From a checkpoint of a small image classifier.
Training: muon at rate 0.028, 13100 steps, held-out accuracy 94%.
Rows from block 3 of a small image classifier, named by matrix and row number. Rows with one number within an expert belong to one neuron, the router's apart. Each number is 50 + 15 x the weight over its row's rms, rounded and kept within 0 to 99. All counts start at 0.
After each expert's rows are labels from the 100 images, of 14848, where the router gives the expert most weight on average: "top examples" is what is common among them. Only what is clearly more common there than usual is listed. The data: retinal OCT scans (Kermany 2017). In brackets: how many of the 100.
# router: router (model.blocks.3.mlp.router.weight, 16x192, trained with AdamW), inputs 156-191
# up: expert up (model.blocks.3.mlp.up, 16x96x192), inputs 156-191
# down: expert down (model.blocks.3.mlp.down, 16x192x96, transposed), outputs 156-191

# expert 14
router.14:43 50 47 57 64 57 68 69 24 35 53 32 52 52 48 44 61 57 52 58 47 43 40 49 41 34 73 45 54 76 44 57 71 58 83 59
up.0:26 37 56 32 29 01 51 59 83 56 31 37 54 49 42 67 46 82 42 55 46 39 44 42 56 68 71 50 49 57 30 41 46 21 68 54
down.0:45 66 74 37 47 57 39 24 43 32 38 36 63 65 57 57 37 41 25 34 61 57 50 87 33 42 51 36 75 55 53 63 12 45 36 79
up.1:66 22 42 53 47 69 54 44 59 55 52 45 82 43 36 53 53 23 37 62 30 43 71 45 43 37 32 43 77 43 46 58 62 59 34 54
down.1:30 76 51 22 71 40 44 57 62 40 40 25 41 59 38 46 59 63 52 57 67 51 51 77 50 12 54 30 43 62 60 65 29 72 45 52
top examples: finding: diabetic macular edema (100)

# expert 12
router.12:37 26 52 65 72 42 38 44 55 40 32 36 59 41 11 61 71 35 50 57 33 38 47 40 60 59 36 40 73 39 30 39 63 53 79 17
up.0:54 64 57 55 71 86 68 53 54 41 38 81 62 51 61 43 50 68 57 52 52 47 49 50 53 41 63 46 54 57 52 32 62 35 40 33
down.0:54 29 30 47 40 09 38 58 66 54 48 51 51 27 32 55 62 36 27 31 69 63 56 58 30 43 53 43 44 40 44 71 40 45 49 45
up.1:40 54 73 51 55 49 30 38 33 27 46 48 49 60 65 51 45 80 53 56 20 24 62 58 36 47 38 63 84 55 50 67 58 49 67 38
down.1:60 62 53 63 64 58 71 12 28 61 47 53 55 46 47 86 30 27 40 44 19 68 65 57 34 28 49 37 46 63 51 68 52 61 29 66
top examples: finding: drusen (44)

# expert 3
router.3:63 44 39 75 58 40 44 67 59 48 35 58 76 52 21 40 28 33 53 55 39 48 46 58 32 45 36 38 65 36 34 42 50 54 47 56
up.0:54 53 66 66 52 65 55 31 60 65 47 69 48 72 58 43 59 40 42 34 66 61 63 71 80 82 44 63 19 56 59 58 69 39 22 30
down.0:49 37 40 51 49 75 39 46 57 29 48 49 82 40 67 34 69 43 49 71 17 32 31 51 39 51 50 52 16 34 45 95 38 48 19 22
up.1:27 66 44 32 43 40 56 54 62 22 57 47 49 39 56 63 36 62 49 61 45 64 75 56 21 48 30 57 14 56 61 56 47 47 38 78
down.1:49 30 38 86 58 30 72 46 41 49 50 38 52 38 28 48 58 47 68 35 52 41 35 30 76 80 43 31 68 77 37 39 20 32 45 42
top examples: finding: diabetic macular edema (34); finding: drusen (33)

# expert 0
router.0:60 48 14 42 49 66 36 27 64 50 54 35 70 62 21 52 40 72 53 45 65 56 54 83 25 45 61 32 65 50 65 38 29 42 39 37
up.0:68 34 45 58 54 49 86 32 67 64 24 75 41 80 45 49 31 50 42 47 47 33 56 53 66 46 55 49 39 74 05 38 42 75 69 47
down.0:55 30 74 42 60 53 46 34 56 35 39 37 40 47 59 49 68 47 49 45 62 26 59 29 39 73 43 54 30 47 66 52 28 50 65 34
up.1:66 41 57 55 65 66 68 41 27 49 53 43 41 50 52 45 28 40 51 60 50 64 50 16 50 54 50 74 33 57 45 50 51 64 44 53
down.1:50 59 39 49 46 54 59 37 52 42 52 43 45 95 63 67 66 59 47 51 27 41 63 41 34 48 54 40 44 63 51 55 46 67 66 39
top examples: finding: drusen (25)

# expert 15
router.15:76 54 60 30 40 50 47 19 38 67 50 48 77 38 74 50 63 37 50 61 36 27 75 74 74 28 32 50 53 41 47 70 52 54 70 19
up.1:37 50 36 44 36 38 35 60 42 31 75 34 70 43 30 63 25 29 45 58 43 50 22 47 24 33 67 38 55 72 86 38 42 65 37 78
down.1:52 18 49 43 63 61 32 35 54 54 34 37 50 64 89 69 49 59 48 55 50 48 45 48 57 58 43 54 68 61 56 37 62 60 51 40
up.2:55 34 47 42 67 84 59 67 54 55 44 38 62 78 33 61 52 53 52 66 39 34 45 35 50 88 55 49 56 73 63 36 13 56 24 31
down.2:59 75 38 54 62 41 44 29 64 38 20 52 34 44 57 32 34 58 62 34 27 36 48 65 64 64 62 68 49 46 57 65 59 37 71 86
top examples: finding: choroidal neovascularization (92)

# expert 9
router.9:38 72 46 43 46 50 83 49 30 68 38 79 61 53 46 63 41 45 55 50 54 35 47 37 45 57 77 13 46 40 52 52 84 55 50 69
up.0:60 52 60 48 58 21 61 62 51 44 48 66 78 41 52 48 54 51 53 50 64 82 68 77 33 59 41 49 30 36 45 55 50 33 99 53
down.0:44 42 37 53 46 68 21 53 61 69 69 52 37 71 55 49 48 56 58 44 62 50 12 38 69 51 53 61 66 54 33 26 46 54 19 47
up.1:53 51 48 45 42 69 37 46 37 52 59 46 46 52 39 37 50 17 34 58 74 35 41 46 36 70 56 40 23 57 75 66 38 72 32 39
down.1:56 47 43 36 87 29 58 45 55 65 62 53 66 52 38 73 64 43 50 35 38 59 64 66 45 75 41 44 66 79 30 38 33 62 21 70
top examples: finding: drusen (53)

# expert 2
router.2:42 53 61 82 55 43 39 38 62 27 45 27 61 47 25 27 29 52 44 56 32 34 54 49 17 29 52 45 82 23 35 36 47 45 47 33
up.0:34 38 39 40 53 44 52 49 47 47 59 57 49 67 54 59 58 65 43 53 84 24 75 38 51 40 53 45 91 66 30 42 05 32 47 57
down.0:54 64 74 63 60 70 49 53 56 92 37 50 39 32 20 69 23 37 53 37 23 53 41 20 60 69 43 50 36 22 59 61 69 49 63 64
up.1:68 33 44 42 52 57 79 56 44 41 42 64 42 63 42 53 37 27 55 55 67 45 44 33 52 57 36 57 29 64 69 49 62 64 32 58
down.1:16 53 63 78 56 31 31 58 74 70 34 25 60 45 28 43 32 72 47 33 27 50 44 52 55 58 44 47 42 41 21 58 26 31 54 54
top examples: finding: diabetic macular edema (100)

# expert 6
router.6:77 30 49 56 35 38 46 39 54 54 54 42 74 84 37 72 80 76 61 30 63 61 55 52 59 59 56 42 56 54 51 44 32 47 63 78
up.0:36 54 41 33 65 48 27 68 63 30 56 58 51 66 66 35 84 64 31 57 53 76 45 80 72 55 57 50 70 51 34 46 65 59 40 30
down.0:55 51 56 64 34 63 81 36 22 69 30 40 45 31 46 85 45 49 73 44 61 39 29 25 32 46 50 60 35 31 70 74 40 57 63 70
up.1:76 49 57 73 40 47 52 55 85 68 60 45 41 51 43 60 64 50 41 62 46 48 84 13 37 83 53 24 30 55 38 55 56 55 35 41
down.1:39 37 56 59 58 53 44 45 46 05 73 32 54 56 68 31 60 61 54 52 67 19 58 47 37 49 48 66 71 56 56 63 39 47 87 54
top examples: finding: choroidal neovascularization (66)

# expert 5
router.5:49 33 58 84 49 36 43 70 70 58 50 30 50 44 32 39 40 38 41 38 52 24 32 24 39 49 62 26 66 49 52 38 53 59 76 81
up.0:42 62 38 59 64 55 48 32 61 78 36 36 45 76 33 57 73 62 66 43 68 00 25 83 54 57 37 72 59 57 54 73 52 20 56 61
down.0:57 56 66 27 45 31 58 43 30 54 42 61 77 15 63 61 65 43 34 74 70 79 56 45 35 54 68 32 52 57 69 28 47 67 36 62
up.1:41 47 35 43 57 31 42 50 49 52 58 10 50 53 23 24 33 36 44 52 70 55 53 26 52 51 45 48 49 76 84 64 55 55 55 44
down.1:59 39 28 54 61 41 64 42 33 42 58 25 52 27 53 66 49 57 42 49 37 56 33 31 58 59 49 70 77 54 48 68 51 62 52 51
top examples: finding: choroidal neovascularization (100)

# expert 10
router.10:68 81 65 74 26 24 53 47 38 33 63 40 28 52 65 40 33 27 36 37 25 56 52 45 43 42 40 41 65 55 36 73 48 40 65 42
up.0:63 65 54 32 37 51 51 44 40 57 57 53 38 66 44 54 53 29 41 42 26 57 63 60 62 50 63 64 34 60 51 98 85 63 55 52
down.0:45 36 57 56 71 15 56 56 60 48 46 30 39 58 51 38 37 68 30 56 14 47 46 39 45 56 39 42 68 60 35 06 22 33 57 52
up.1:49 77 28 61 45 55 16 58 59 56 37 56 37 28 38 63 41 47 40 54 38 68 42 38 50 70 25 70 45 51 67 32 67 47 73 64
down.1:74 53 61 35 49 50 53 47 26 45 49 63 59 66 34 27 56 52 38 48 70 62 60 54 42 35 60 57 71 63 28 50 23 48 47 55
top examples: finding: choroidal neovascularization (100)

# expert 8
router.8:70 57 36 79 47 56 42 77 28 76 57 22 58 68 12 63 39 25 34 60 46 47 60 56 64 52 20 48 61 68 69 61 35 59 79 92
up.0:38 49 50 40 33 69 69 62 26 14 28 74 58 66 42 47 40 49 44 47 54 46 24 41 61 39 46 58 41 27 33 62 57 50 31 37
down.0:41 69 38 69 56 23 20 67 63 62 78 45 31 36 29 67 36 21 64 49 32 37 75 53 43 39 35 61 42 65 70 47 17 70 46 54
up.1:54 53 63 54 47 42 66 18 27 58 16 55 29 56 48 62 34 56 47 36 77 64 49 21 36 72 73 27 69 37 10 52 57 17 69 43
down.1:23 52 39 20 30 66 33 77 50 62 28 31 62 50 57 52 75 47 67 37 41 58 66 72 41 38 38 76 50 60 66 72 43 55 29 39
top examples: finding: diabetic macular edema (61)

# expert 11
router.11:55 46 51 50 46 59 45 21 28 37 69 56 50 48 79 69 36 59 47 41 33 71 36 70 63 37 44 67 68 66 59 56 28 66 76 42
up.0:43 64 71 52 46 41 61 60 76 67 37 32 47 14 23 39 53 28 47 67 44 47 60 18 59 46 57 52 41 26 39 48 64 60 38 51
down.0:62 73 48 33 39 56 52 63 49 78 31 61 47 54 44 44 47 42 58 52 50 34 25 23 56 49 65 55 54 55 23 56 62 53 49 86
up.1:50 37 61 50 42 33 70 51 63 69 48 41 45 50 31 47 62 27 42 37 31 43 40 52 68 58 40 33 72 03 40 67 69 21 38 56
down.1:61 71 45 34 33 56 51 60 50 82 31 67 54 51 48 45 49 47 60 51 44 34 22 29 51 48 66 56 53 59 23 52 56 54 43 82
top examples: finding: choroidal neovascularization (86)

# expert 4
router.4:60 33 64 77 33 71 58 42 38 52 27 71 54 61 68 56 72 57 70 60 39 49 36 71 45 60 60 16 37 40 25 58 43 32 53 46
up.0:30 52 60 45 62 70 49 44 48 99 61 77 70 46 42 56 58 43 44 58 65 47 53 71 61 58 46 25 34 51 37 38 50 56 30 48
down.0:59 42 61 28 20 76 32 59 41 63 44 52 45 46 43 45 41 37 40 23 92 72 84 52 43 28 24 70 49 40 49 31 24 50 31 37
up.1:50 27 39 51 52 60 40 56 71 41 54 75 54 57 78 32 52 39 82 36 41 59 57 87 54 52 56 20 50 34 37 60 35 28 44 36
down.1:30 63 88 60 49 50 33 61 59 54 40 31 53 60 48 62 59 50 77 43 42 47 20 29 38 55 54 52 53 66 39 62 85 56 60 55
top examples: finding: normal (100)

# expert 7
router.7:22 59 59 68 49 33 31 54 48 57 64 22 50 40 38 33 59 67 49 66 25 31 53 64 66 51 46 38 34 54 17 25 63 43 42 58
up.0:53 49 50 53 58 59 49 71 44 69 60 51 45 49 56 47 37 37 46 52 56 63 59 51 49 51 75 87 47 20 54 73 56 46 45 86
down.0:77 56 53 47 41 47 46 41 70 57 30 60 50 64 59 48 50 78 70 51 44 33 30 27 58 44 28 25 61 69 45 37 38 39 50 50
up.1:55 51 55 50 30 61 54 44 56 59 66 34 51 46 60 38 45 61 61 57 06 56 47 75 70 53 66 51 53 47 27 56 38 59 36 58
down.1:49 76 50 67 50 37 45 46 41 41 24 45 27 58 30 74 44 44 40 26 76 51 64 46 22 50 41 42 59 46 70 48 71 50 62 49
top examples: finding: diabetic macular edema (96)

# expert 1
router.1:76 66 58 47 73 70 37 23 75 23 53 41 48 30 69 36 74 44 41 57 46 65 71 64 68 63 31 42 25 64 38 58 29 35 63 57
up.0:36 50 66 40 36 37 48 82 39 62 53 36 38 50 34 64 30 36 50 40 36 28 39 22 26 29 71 39 69 53 67 50 99 60 45 31
down.0:33 72 55 59 55 39 32 34 44 61 46 56 68 42 60 77 45 43 39 55 61 35 54 58 50 29 61 33 29 61 47 65 81 50 58 47
up.1:31 50 46 59 45 17 30 83 28 70 20 61 22 56 50 62 40 48 56 56 63 40 30 18 54 22 62 41 64 66 67 38 51 54 47 53
down.1:29 67 51 47 59 48 39 28 43 48 52 51 79 53 69 60 63 41 43 47 68 35 49 61 57 33 66 46 30 56 64 79 93 58 49 39
top examples: finding: normal (97)