A small image classifier, trained from scratch.
Model: 48-pixel images, activation star_relu, moe expert_choice, num experts 16, patch size [8, 8], layers 6, width 192.
Data: trained on retinal OCT scans (Kermany 2017), 98430 training examples, 34.1 epochs.
Rows from expert 6 of block 3, named by matrix and row number. Rows with one number belong to one neuron. Each number is 128 + 24 x the weight over the matrix's rms, rounded and kept within 0 to 255. All counts start at 0. Numbers have three digits each.
# up: expert up (model.blocks.3.mlp.up, 16x96x192), inputs 39-77
# down: expert down (model.blocks.3.mlp.down, 16x192x96, transposed), outputs 39-77
up.0:178135130056112078105141178117084116108136120243123220186110093092176176122144114124124101159084132156137120099193123
up.1:119147134099121163139119131165135117111126107110125109136098126114139163188097169108110136144112135159144142137141152
up.2:123124135127141132115104137118121145140117133130118159114112130118138134121143134127130112116127101117135132127134127
up.3:164119158111161104129085084125093052075122115171127027170126084120116069152139118088157130170089125104110140136078197
up.4:124132125132101109139132114127137135145136120121133130112102129138122127152115130139138133127127115127123140113123111
up.5:110136131128121112134125131124126115136133118109132147113132127131119128125119128117118143127135118108128130133120124
up.6:126128127133126126125124117125127130124129124125129122127130118130124127122128132134129127125128130130117131131125130
up.7:186156131089097107168115170119084065111096102130114174142107127093113125083167126113103089118136204095161130090097132
up.8:101189109069117168159124120094137147130149118094141169174115164150157149099124143119149116139145109155130141088115131
up.9:224089129087141149169078183153148062095198142140122144124126163151118122073126078202082114192065186154149105039136177
up.10:205182120073152154083171112134106124172179076149122073139089108188135241198122122087125145090130091133051083119116072
up.11:127131125134124122126127112116124126132116139145134132129115134132112142128120137114122152128119127116118142130122121
up.12:166141113049076097135097160084144115066142150189128136136130174107121168147120121155099104121119144117159136155093125
up.13:126124153104141109124118116152139139128146138127147156142116134132133115114120115132153100142124104125148139153130128
up.14:153117115123123133129130128166090087104120108105150100119114164140133126126120122152131117121100113153112146162125078
up.15:126119126136139077115111105138150115094203122146111086112170068164138058118131087158159113146139137106153156102131123
up.16:177108136101125156139180176109123116109159131116110146162094126137119168114098146080166136161091129142155117129122089
up.17:128128122123121130127125127130128132128127132128125120128127128128134126128133131138126137121124122120118123131127128
up.18:211133154165138121103081173073101111151223117179146112082193021069077130110177177131058104159084061084157112133158155
up.19:143132141124143122129135130141124125121134127143131116144127135109129142105138149133135108123127128147113119118117134
up.20:159105132105121148116133139170116172107120088178161141135101097129119093100121133120162104134151088131127117135128124
up.21:106136124131136126144115115110129118133124153106133130125124137121151121134138112130129137139111126127115149116120143
up.22:121161158149160174131078096147169104147141091136109062196123158168064161137083104131132114160151091181158087153114203
up.23:123140142141133113135135123135137128120150121123128134120127127122113121144123125133126129106128130112128134127118129
up.24:124129140112126111138127146133114123121118115124133127113124130131139130120118113138135124112115126137128128152123131
up.25:118130137119139122108124131120147128131127120132110134107127105126099129119148134117134126121128124123140108130121137
up.26:123130131128134133129130123145137140125125151133128114121111120133146148112134130109140145109142123124159139120114119
up.27:072099144176106140123085113104094117156139120138104103088105109104146105112140117142126116206166108112128125179161149
up.28:106127122120125116113120116135147105140123140131137121098149109153123139136130128119138134125129143109132110117137108
up.29:106095152139117122114108103174113113223151132099082138116114165141162113147157150137161086161101087136156172128066138
up.30:137160102098140142114146151126105122124096109099131118103103138164142148153126142104147130118133112118141098125127088
up.31:119133137125151129120138132110116087107125137129119136076113134122111145110146147113151104115102121123119103136148115
up.32:126099115145081147118152071133130145144153168154185123127146082102178127117147150091192157126110143133173137121139158
up.33:134085113111107100134114146148107089128106117092113098107133131184133133138155153108143116087111156123125118109112088
up.34:113144128123123130115147126128129129141100164074192127173084130133157070100110085119119122115135128052110157126133177
up.35:155092160127145154089153158191129076128161129133161167092130120035175124167054177157063114086140143122130112011125078
up.36:124127128123128127131129126126130132129127128126128134127129129127129128127128130125131126126127126125130125127135131
up.37:214060116101158061151095093104111116161144132101123058122083090109144124111093125121110109181069128147128165075148138
up.38:138206129085113151131111119102089171126120156090114082140132084141134113197115115112132115129120096156130098115095142
up.39:170173119096145153143140114124112102104125110146130107102107134152122114105111127157116137109161127128127105167122130
up.40:128133138132128121134122122131133125122136129115140131118104120128110131114124132128142124114135125123131115113105098
up.41:130103160064092130142106083083107082205142086149104129141195116134179144105109148171124192166091131184118145163099133
up.43:132184192136108123119154163115147144103126089117113127106109136128069105134125237130171116133123110125171163120128175
up.44:157133146107119132137146109147112142111108142140125138143111121122127131122128112114143130128128123140102108113128132
up.45:129160127118072109145109130137116133122107156084138081074146103177127131189175146164172126091121180167156098120139151
up.46:132107113123141124137118130154134118136145132121132147155116127128123118117137127140125138125140132133133135114118134
up.47:128127131129128124124121129146131132129128137128131123122132128141130121128136119135115129125124132131120140130121121
up.48:129122114112102075096160102076144117157104094061124145077122120092191134091096142144137146113111139126144175102102115
up.49:128133149113144117145117108149118116139132108139159118118119104150109121148158153143106104100132100148113166137119123
up.50:120141129129123121132129143124136129118133128126122131126125116120127135128120122135128135113129127130127118127128130
up.51:104142141096101102137159163105151116094073128174170124136101108151150119118168148122109105162171082151158146140184121
up.52:114109133158134140141131126116124126102117131130119107133095139136139108131126095110150141106134134128150127127125100
up.53:186160097044133121084107095131126104224143087162132154148107133131133117099154095052145169100161174099145141099125113
up.54:138122117132149141108150126128127101116101150129110144152082082144121090111113118091153128117135116148111126155142112
up.55:129136141125134147115138123156134121107124123108116129117115133124127127130120131136134135132113107124120115137136123
up.56:165166134149183097143107165067190063172177127073137195161187156148157100156121133123141172109098095157073136156146105
up.57:135141126119126131124132130112120131124121113122122141124129133129131129127115107145131127125130118121128125119130138
up.58:138097121115159135111128139181072150161087143138127104136148140143124146115123131175125077139146201096064083119145122
up.59:129203127165126072129155145178154152177085115052145124181104109121124118097173171140127120122097157113156102071103159
up.60:121112091141113107172106087133190108132126179145121068170127122151176068143137140107139191135122121137085195085091132
up.61:121109119141123127122144120121137141131123120136133130139123150131130137116134131137120127124146124132124103134130127
up.62:099081114138189090119124156164085160210127158127108132145111073107178126115144126125116189099163193159075077155107104
up.63:085116115110105111154121121164167079079130125161107100062104137090135166171125177139143154146130120137080132084167120
up.64:158108122165146097176134094153090089142111145126122086143113137127142100154102216120169109163123138129116155146086143
up.65:068114200134115139161143122107135140225140141166107151104177044151175130127101069170112107111123095122076128181134077
up.66:089097143146139147121150111124146137135139133142121143138150133122139094108138113098107144134121150132138099132129093
up.67:132119119138132122125126128122137130130134126129137130119136122126134129126123128133132134131118133113120131123119132
up.68:123128126125124128124128129129127125126128130127126133129127126129126128125130129125129128129127129129130124129132130
up.69:128129132130125126131129127124125127128124130127131130123131128133121132126130128127133126125126127134126124127127137
up.70:085116113140144136119080131126147102157140134129133110138165107149093127137131167098146124115143135135132125124131130
up.71:141126133122129130145123120130113134123111124140124118128127122117118126125143132148131110111144121128121115132125129
up.72:151061104141121156141117165166149157098146109118131108157121154117120114130138108099137118171119131131135124120121132
up.73:105135149145126137118128118130123119132112124127122131135122121123122131129143139120129133132118135144116118129131132
up.74:137136146123122129133130107129123125127137116125133131127128162141129133107137126147125120133104123129130142133123127
up.75:134116119066123095126120151131114102124129114087121116098154112127136136119123132146125113122131158089132131138128133
up.76:065136147118151128070137091098119105124100112142125122131120130114137164121107164128142157147119114132132121119133109
up.77:115168167102135143168106126151137132128155113128102136123169095135146098144163157093132138133128128139124107199141128
up.78:148145120111139137119127090123136126141126125144111144111124136106139130111124134117121113128128129136113130117138132
up.79:126119131140157097148156076225113148152111127179103141187145061099132127135195077135129098101107180134136129103135163
up.80:114175138026136150153152129149102125082107163167095103103137186068185175141157092182110142173135084156156099148122111
up.81:117080087135145130133127144118181077119130134163132128163100149158157117132173084091148134095135106160136172165122133
up.82:100143140147107134098113146146121144130111122134123139115124110112102142111154170140120097152148099148133116142131123
up.83:135116129111120130124112128147130125128132129114132146111133132128127123112126128116126125139132125133133133124133116
up.84:146125130116120124138139129131111127124139131130138134139124112129128107124146113133110121129125135116139142118135120
up.85:147152179128123091125138149171088110105127123120123086179147141141175050161101113117136091119166070109113166187079198
up.86:132144134136127139113181145131119114125187121153132149083157105146114053097107125161122156163092090095151124128097134
up.87:194167114107124127151120143108127118114171097073133117150111139122126057123140101145142136095112110133130130145122112
up.88:113073134159179135171134139135111144113082110113142142107139092138151145111109160120151113132123136092100149124118137
up.89:092118131084101110109094120138126142143136122136122144125135126128132104133138130143138094152128131132129112083172123
up.90:150208121113147118088127118155124068097105119134108080093115150137113113206114107185189126117130147143125119138097108
up.91:108098111131131144134092123154128161154134136128134121135135116124137106134122129132114113168135104109094156137118127
up.92:125126128128127129128125129130127125127124128128128128128125131130129131125130127129126126130128126130126125128128133
up.93:163113119126154140154136118160135130117109101096135114162142166145106101158104137146137152089190185116143088172121107
up.94:126126129128130128125133131126130125131131129129129134130126125127127126127131126123129128126124126124127128129128129
up.95:124120131141122121125121125140128139140147138113106154140120135125131133138128119133148107131115138124128116144118148
down.0:097069123176129145164095120113154054183155163056131040078204191092087087098127125175106149144152203133110129070079136
down.1:131096109147165110099123128090156151117121173149116101132141151151129056073122086111140105108143122123099114105103131
down.2:119144121140131109140149134133133104103102115133134118135140141124118131120119133124117115138117145131106126139140128
down.3:137099114167105133114146153147135169140137094110172235051123131142095190075074114186114123111147162146132147110144089
down.4:149131137133139153122126131125139133120111124110125131156137126118155136109131134133129124118141114123148156110143132
down.5:138122126116125135125138119121131144134120132132127116144109128124139124137137119125124128129132133148120129127154117
down.6:126134135122117127126129136121135133131121124135127135138115133130136130119133132125121125126138125131118137133130121
down.7:064076167149165137124108090119216211174141151119134048067129130165151146152105149138189134175133057119117132136188115
down.8:067086119197134100109149122098133121128136120127167109146120131162108143187151165160124151063206092168123071135162122
down.9:177055137183102113135141129128151154129117150153103040079144114061125115135137154134089127102094139120115127114108144
down.10:111107133123155124115133124213134103062082159147158123088176105146072052076137166153081087118125094091164173153191172
down.11:108129143124119120125135136098139148111125101122120114128131119107138109101116133138109098137155125119119103142136164
down.12:126097120193150181144129127193107140169106133054125107130122090122114091138131138073115160124148117160104121085172134
down.13:112140127157109123126155142129112130123104120148133101113131113152118147137136136127096166112114138134119131112118137
down.14:107164124137093135115109138101160136152117151113108155137125102156115106127137168153100163140166110124126126093145101
down.15:132200110041065165190129068116107165135101114106125168100094198116155164122149187062137131135127125131117144185155121
down.16:097125104132085093118137109141164173106113197129097082103168179101158135172157108164135122094125119117091172105092166
down.17:133127136132126141128128125111141127133120120140129138141118132118140140122131134134122114126118117141116143124132129
down.18:070043141153117130129214050152158177158119133099141054205125151196121088175194138124195165019181126193120163094131082
down.19:109120137138084136150142131116122152142137123132121129124136117146094112140148123157118131151153128110125130141129127
down.20:109124117105100119126101091158178121172091145098094158135143154133120141158117139123136123120131144104114120129108131
down.21:144109118137108132112120159116147121130126114148120121133116116126126137109130119131131128127122126122126127141138123
down.22:142123144097133081144089173141110182118093143133132109106129053212150097111148159108183071112126161104125130158163147
down.23:128127124125125154122125133108126108141118124131135117138102136124132125114128121119120135123162133140117136133150126
down.24:127151131147133155130153116123155158102119144126134136154146136137133134142128100115119119131156113113100119116121127
down.25:112128104128129136135156125135133129121120141130146139157107150115135130133140134127129116108148126125114132139117130
down.26:121134118124143140140116108132137133132136088120110128129139141132136110129114154158117130139133109135107135143128122
down.27:157111119092161141103180124131169143107101130137121116172198138149131136159089123111127163031119114105133105086106114
down.28:131142120130134133120153131127137142120114109114122149137100144120117117127148126121115119137142116141136118111122143
down.29:157136089131100116125157154106151163076080102167152124162195109107115149131094158145120179137126183132102055085126119
down.30:120102111135087077148123106142134130143116153130121129150167115160101113140134117103136153124104111137134132135124139
down.31:132144126129109123116111143154147166136168106133138152165124089122139119143120091094098146115161136127123125172151104
down.32:157149183108104111104113192121133069114088102078060158135115165125163139176117102161098136163129083163087132207086114
down.33:111139105114115153128147134160133126138142116136142122142127135131147127127117147143132135113131127138158121145112114
down.34:192125089125141107125084155145141130098167122158117129114141106089109165122129148147138093121095153149115096111146173
down.35:085166069100153136134113086085113120103084153102140063129127125225142149109108179116200116189097098148133179223100161
down.36:131129134125121123123132129117130130129113124130123124140119137134136128121132129123122125121130127132115140130133128
down.37:234076111139202137126110170133145118058122126130124109168169075144113113170121104056125151181107136124122116111145221
down.38:159074115131133103141147127168127136120156077146153134105112161114132159065116141152115128103136193110146148142142143
down.39:078108112118107109109155146132151127160156127113118177189153134111126145139130138123135144116133125125127135098173086
down.40:112143119139120120125146115122114136102100141131123121143154149114136135137138120154124125137126116122137136139144140
down.41:116135183183149107094172129155123123112158144116127158197093121155076092138144116122107129087127153059114113085126105
down.43:146103141119153115123101078170145168157094147169151114137093094166129126145172109151094105125124124108068080160148108
down.44:115137112117141127116132147118123149129109126128123141145139138119135143132140127126113128130133130112136161140121110
down.45:115111132126133146151117130202128125177132094123107145133113153120154116124146139114131153130153177135135133099085092
down.46:104152151130112123114140125104133139123109134112119107092127129108127126133125107107124131140120139138096122147149130
down.47:109129110108125133122143131107126126119120134128131141125126137111118142117144124126119135121140128128126141126125142
down.48:100068136100128170145085131131127133132176155156147140138133139160114147157140111114110135153148114144112133127135110
down.49:114123136148118116130144139123137121147131151119128147131117133110107116138129113139126131145124161150131084127137113
down.50:120124126126109124122128114125132129126124129136135125131126156126139127123132140133129111126129133129108135125138125
down.51:130116079110160150114126090136091125169181093081104121126148150112034130136139136091124105136122197114152102103117165
down.52:133126110108098119131134126140153153155107127129125141134109116142104130107132141121124128141134125126126110141145129
down.53:118185118154106123148143169182098148064064126098119082095123133117150142141096139132138099122116133120118170139126176
down.54:119101129111105123119147129147115097121169111160171158114108169074109171106152089126111134156104088139134144110110091
down.55:124127138127129129117126130121131101148130135145135116134150130135138126116140128115116122120133107133130120144108147
down.56:165135138141162134137145074159136114158126097163145097097089123135138110135105091149147129136127146101120143139109144
down.57:132129134132138118127131130130140128127123113143108145148122133133125118129125131143116124129147127122123125137150128
down.58:145138097140108100137087105134152162172102153113106136124140090164138103186159121102185109129120131168151144112166096
down.59:133126161084091178120077143092107110160109159125149091053106135173104145160122107127136111177122112135132125124206136
down.60:125127144158127129106175126141058195094095122141104147089148084097147159166109164099122100134162129096150100124129135
down.61:131122128132119136125115133121115136141116145135134140142117128120129146135119115130139126115109113133115148162133117
down.62:137142157102106114154075108096175113109129160143098088108142160139091138193115143096147091173103083135140136112152137
down.63:152144109129140141118132087133104145142111107126179164174114114140127108100112106120130112136164104127161155162096129
down.64:158173100108122119074112171135156150132144106107145127158145110134162143082156055080066132081108154111147105086161047
down.65:150170126055135124123114135165170124117135104095116116192114188124101143103161105091161162129076156108173125118102112
down.66:116137140143114112124136144127137126123137152171135132149116133095097136125132133154134126132123110122103139123129191
down.67:132124132115121123124115119117133130126123125132122125138119146138132126120134127119117120129139121128116134133128125
down.68:127131134120121125126126130120130133130117123128124126138121134133133125121130125124121126125132128131115137128135126
down.69:128129123125118131120121114111127137123123125133118127152128142140141122122126131119118123121136121132109136125130115
down.70:145120116125122130170127091131100168173091147119124106116108144135151126096151111125135135141101074119106156134128154
down.71:114126142124131130114146125121139142141121122122123147137099126140140129111126140110128124151127123122124143129136109
down.72:153154133129137121152156103096116134109086148103141122120136151131167140036098157140127169134117152148131176104077120
down.73:147111142121134121111113143116137126121125126139127096132115144109119126132115123131137115133121124118134139134132114
down.74:126136118135130116138134133100145133148137125115138131150119135121127140158116150128114133124167138109139135136139119
down.75:101146115132116156147147089136106177161114154140120125118120126155130102129164139141143134132134113141146140121118116
down.76:187096143107098149121144161114182148179126131174130141131118124147125094112140081131114099118100124113120130147125121
down.77:137138117123135101129137080145134115142120146145119134172148175122140109099124096168144089161114161102073147076090146
down.78:120114101166108126145148135138124118131120123125152122117113133118131107119143121109135154111147131121127139137127143
down.79:081174135078033112132039181040117123072125150097126094052132189175122146109118170172109135168120099182116185130130108
down.80:095124198165112117129117087123153113150180115135140114129129084128102075122133114130138159150116098140113155157139145
down.81:153205174156146132155151095127089152163120117058120163080139130134118118121096121155115152171115119106085101127085157
down.82:110108127148140091123129140131133126114113123154130136112103143130124154127132131120144136133113132109128125131138122
down.83:105138122139137122137132121111113150132087147132118118162118127125140114137138143121114122124145121141117107125117123
down.84:082130133117133141142114106130134137156132123120127128117126158139113127115105138133132136143155122154107137134125132
down.85:120171171109117129134073107116119120193149081125079133041131143170155167160149140157128140125077138134151084076135100
down.86:126167112136129086101118097100102100145126147130146147142115105119138174168168118123100116096155137131111097110140119
down.87:119136125095106146155134125170146122160087147171130115144104118120181165131122159126151107114095118126088124140132127
down.88:138131110131072133148113146132108117151157156132131137110118127125149117114136130176143177112120129111200106128123150
down.89:151126131153150150143112119087138123124116124126134119119099170152118158089116130129139111122120124132123172104095120
down.90:156094136076085084087119128183083125113068108122194117123135124063159187102119175076165091137141173118112165128151134
down.91:134121167114115112098146139109115116109138156124137146109138126118133148106106136134147107115112133131148127148114160
down.92:127131136122121124125126129117132134128117123129122130139122133131135130122131130124121124125131125131114137131133127
down.93:103125126175096132159207119122115102165132129155143149100097134145131154103163121169148154165120100143127156070133102
down.94:127130134120124126124128127119126131124116129133125127139120137128134128123132128126122124127133121132115132131135130
down.95:124130141131115139126133101100148120118125114149154113117108135145108139108128125152119123113133140142108146134139133